config.toml
encoder_arch = "resnet"
model = "contrastive image-text model"
dataset = "regions of photos with short descriptions (Visual Genome)"
train_examples = 203450
image_size = 64
crop_scale_min = 0.5
horizontal_flip = true
color_jitter = 0.1
tokenizer = "word"
vocab_size = 6471
loss = "sigmoid"
embed_dim = 256
encoder_norm = "batchnorm"
encoder_activation = "relu"
encoder_depths = [2, 4, 2]
encoder_kernel_size = 3
encoder_stem = "deep"
encoder_avg_pool_shortcut = true
encoder_widths = [48, 80, 144]
text_encoder_causal = false
text_encoder_width = 128
text_encoder_layers = 7
text_encoder_norm = "layernorm"
text_encoder_norm_position = "pre"
text_encoder_activation = "quick_gelu"
text_encoder_mlp_ratio = 6
text_encoder_head_dim = 32
text_encoder_fused_qkv = false
text_encoder_bias = "qkv"
text_encoder_qk_norm = true
text_encoder_parallel_block = false
text_encoder_inner_norm = false
text_encoder_positions = "learned"
init = "xavier_uniform"
residual_init = "scaled_by_depth"
optimizer = "soap"
beta2 = 0.999
lr = 0.0022
beta1 = 0.9
shampoo_beta = 0.999
eps = 1e-08
precondition_frequency = 25
max_precond_dim = 512
one_sided = false
adamw_lr_other_params = 0.00089
steps = 9300
batch_size = 256
epochs = 11.7
lr_schedule = "cosine"
final_lr_fraction = 0
warmup_steps = 930
weight_decay = 0.2
adamw_weight_decay_other_params = 0.05
Rows from block 5 of the image encoder of a small contrastive image-text model, named by matrix and row number. Rows with one number belong to one channel. Each number is 128 + 24 x the weight over its row's rms, rounded and kept within 0 to 255. All counts start at 0. Numbers have three digits each.
Before each channel's rows are labels from the 100 images, of 14848, where the channel reaches its highest value: "responds to" is what is common among them. Only what is clearly more common there than usual is listed. The data: regions of photos with short descriptions (Visual Genome). In brackets: how many of the 100, against the usual share in percent.
# convs0: first 3x3 conv (encoder.blocks.5.convs.0.weight, 80x80x3x3, each kernel summed), inputs 0-79
# convs1: second 3x3 conv (encoder.blocks.5.convs.1.weight, 80x80x3x3, transposed, each kernel summed), outputs 0-79

responds to: text has "zebra" (42 vs 0.7)
convs0.21:122164097116179179119139106094117138150085105102143096150126133148095143134078118115143126121168123112097113103117111125127103110168133091096127172121150127139164130130108128116147137138194139113165124091122176106135123111114094122125116116
convs1.21:121119117133139155115123149148075145076101110181148147136153145132123136116125100117117114102139117087095087085129122100115132104121083090118131096099125113124121111152123144105107117130132116099096112111134146150151094079179108125097127181

responds to: text has "sign" (35 vs 2)
convs0.16:137143173119142145104120108069105148159128145145111137075105129146127065148114120100167146141109146150139151102120129094138132158108145101172122165112126115153155111091116127124112173138142080111131112120123143132137115114106137114076121082
convs1.16:106109149112123110125150112125120104110118128154162135100151135114087134150115133152125116169131122149132137131185132111155143109185074102129083087114132110169094099122113101114101135155121156160173140142112137141136119106166086076127117125

responds to: text has "man" (29 vs 8)
convs0.53:142116113090108155124091121141135174085119093148124105171115150108151133161123112141125159134103135156123087108141118133124103151154080080105093118146088094068141124108120144111128108147143107153161117128135122122146102179145156110140139145
convs1.53:127121112145120143098108130152113139151138103126137124141089182184124152087138160118105129142095112149128158128118153118109121132152122154145134146182145173097115117171173101150136120140104163136127152113111140097188139120109109105170134094

responds to: text has "sign" (35 vs 2)
convs0.57:115154140186126157102128094179091137149151131112145182095150117149099104147122089167147094148105128132158105149142136107141113098145066167106121076121104114126135112136155109129107117154154130158133105144124107132136098126137102144118133120
convs1.57:162163105150134110148108138178105113117151149156107174129122097170124126180106118097131131141129091154128119146086144138135140146104163120110154134128150154115137125122132178111106132137118131104082157130081125123145121081069123159137143105

responds to: text has "sign" (31 vs 2)
convs0.25:132118143129112166136125076182104066123096116164124119083113122119099157140127168150138121164138131148150113105116132146128139142118098114104110132108138103148095166070079093132134141115144141092143145116105165138125153138108136135098158130
convs1.25:114114154102129155131123078098139132127111132126145111123179121150113093116184111128146199138114177187097109162156095106126107132126142086142127134165110117145117114112103143097106130106114163139125134112149123098120131162130133117109110161

responds to: text has "man" (40 vs 8)
convs0.75:155148153130116108104113110118168152126131118119097129101130098111122124117084082120179155174141101159085109145105108156138139132117109082130157125134148103155101126106125171103098092125145099134114100124113110110122119115157103117189166126
convs1.75:156113157103122138134119124117124209143158130136135172098173138103167082109129102143143118091171096126108150126126113115104099094144167113138108142095130133121144099102123125104110100135161135161131147137083124098161140159128133156139109126

responds to: text has "shirt" (27 vs 3)
convs0.70:107101104121107147134147161122163150146120102158133142138171110129141176080094122177124140144137078137091148138127139121108070129095101124120128161124120130118094098177113119116118130132121095172137102134116099118121140080123127099130167148
convs1.70:121128108113153149116174152144149154123179124155142117134109137142147166119140136150121166115082144111099147120120067115103140057100136143089135133119135086107116134123128116121112107118180094143122191144120127124126113116139111081121112132

responds to: text has "man" (43 vs 8)
convs0.59:123126139123161130126104131150105135113107153106101168113116137126090151083099176135125092142115097112168126114136106108107112114145120133110171161139068104103135131194095106137149102150103094103174104110117129116115109125160147120138155139
convs1.59:124124113125137125142103145177075177158139170109095109106098094070169124128109135134111120090123147140098162165121145126110134122128100104133135129072104123125096118126107148133132111157138139119130112093111132106161122129151176152173122108

responds to: text has "man" (33 vs 8)
convs0.61:143094130114153113123132058143128133146128142115169150107122129107170127141124144114135114124128091103131169163075164110108109111129132112114085115186135147156113113129142137128153115108137131186125156143132107107127142124151110067096095151
convs1.61:138163141145152137140121088141165187126132113103170088151141118118127108097087140127142101113128130129151094144152134132103137182105183152097138140118116135113114130147135118147134123130104071141095114153157113110178122138084132170136131105

responds to: text has "man" (27 vs 8)
convs0.74:143130115138130156128129112099122164138133112180072169128101097106149086079088127146145096151108126104134162132152137134144127117101145081133123100160120103151130106118149168133103094176085131138093138151118126099157149121129118125133093115
convs1.74:132117119104125116179155088101104161105104086108120107134167140143162100066152091152145130110067154139159078113178120149087147138157138123137139102143115150134131130148105129154137142130118120132124105131168122116126151163152119126131148129

responds to: text has "sign" (25 vs 2)
convs0.32:140156174149146104146158104132096141159171133094129094104146141167080118123097121132126112102085143149111111142139089115147100148143151114137120129145141091144140116139084105135095123118159123126079121135073155100145137148153137116075127114
convs1.32:125137121126135109118172101096091072128119138162115150085175137103162121159126111140093120207101107109147140097087123120109105135119111097105136139152125146111154122088110122133114171168135126091143129147138134135108107113130090126119124140

responds to: text has "man" (30 vs 8)
convs0.0:123151136135087092117162096185114180144132096061100157148144119122137159105120113125130119110139134090113127146154134143149120108114134142104142103131104092148105095119136064104116129123131143125126172145123134117131124093095115070138116122
convs1.0:140130164152145099151143090147128169135171154125143189129076109152097100138102166169148123117158097149134170122125157094166149144118136150128106103164128124077115102142126122118151111119126101167132116096121115142123095112140123125140120104

responds to: text has "man" (31 vs 8)
convs0.34:115098107101147161115099107119109161137151117091126145115099112120160131126086118127166123182119093125147147120121137132116086109151167094147152133160133108138175126154117131082104093082147116199144144152114120124122117118130098127109112149
convs1.34:106106123157144119144129109110097175123155128126107099143093152145122145104164094170158101108129151127094114136120138110111116124069165117095163120152168108126140104135135176124113102109100102179145142147133111155082102169145123129117129142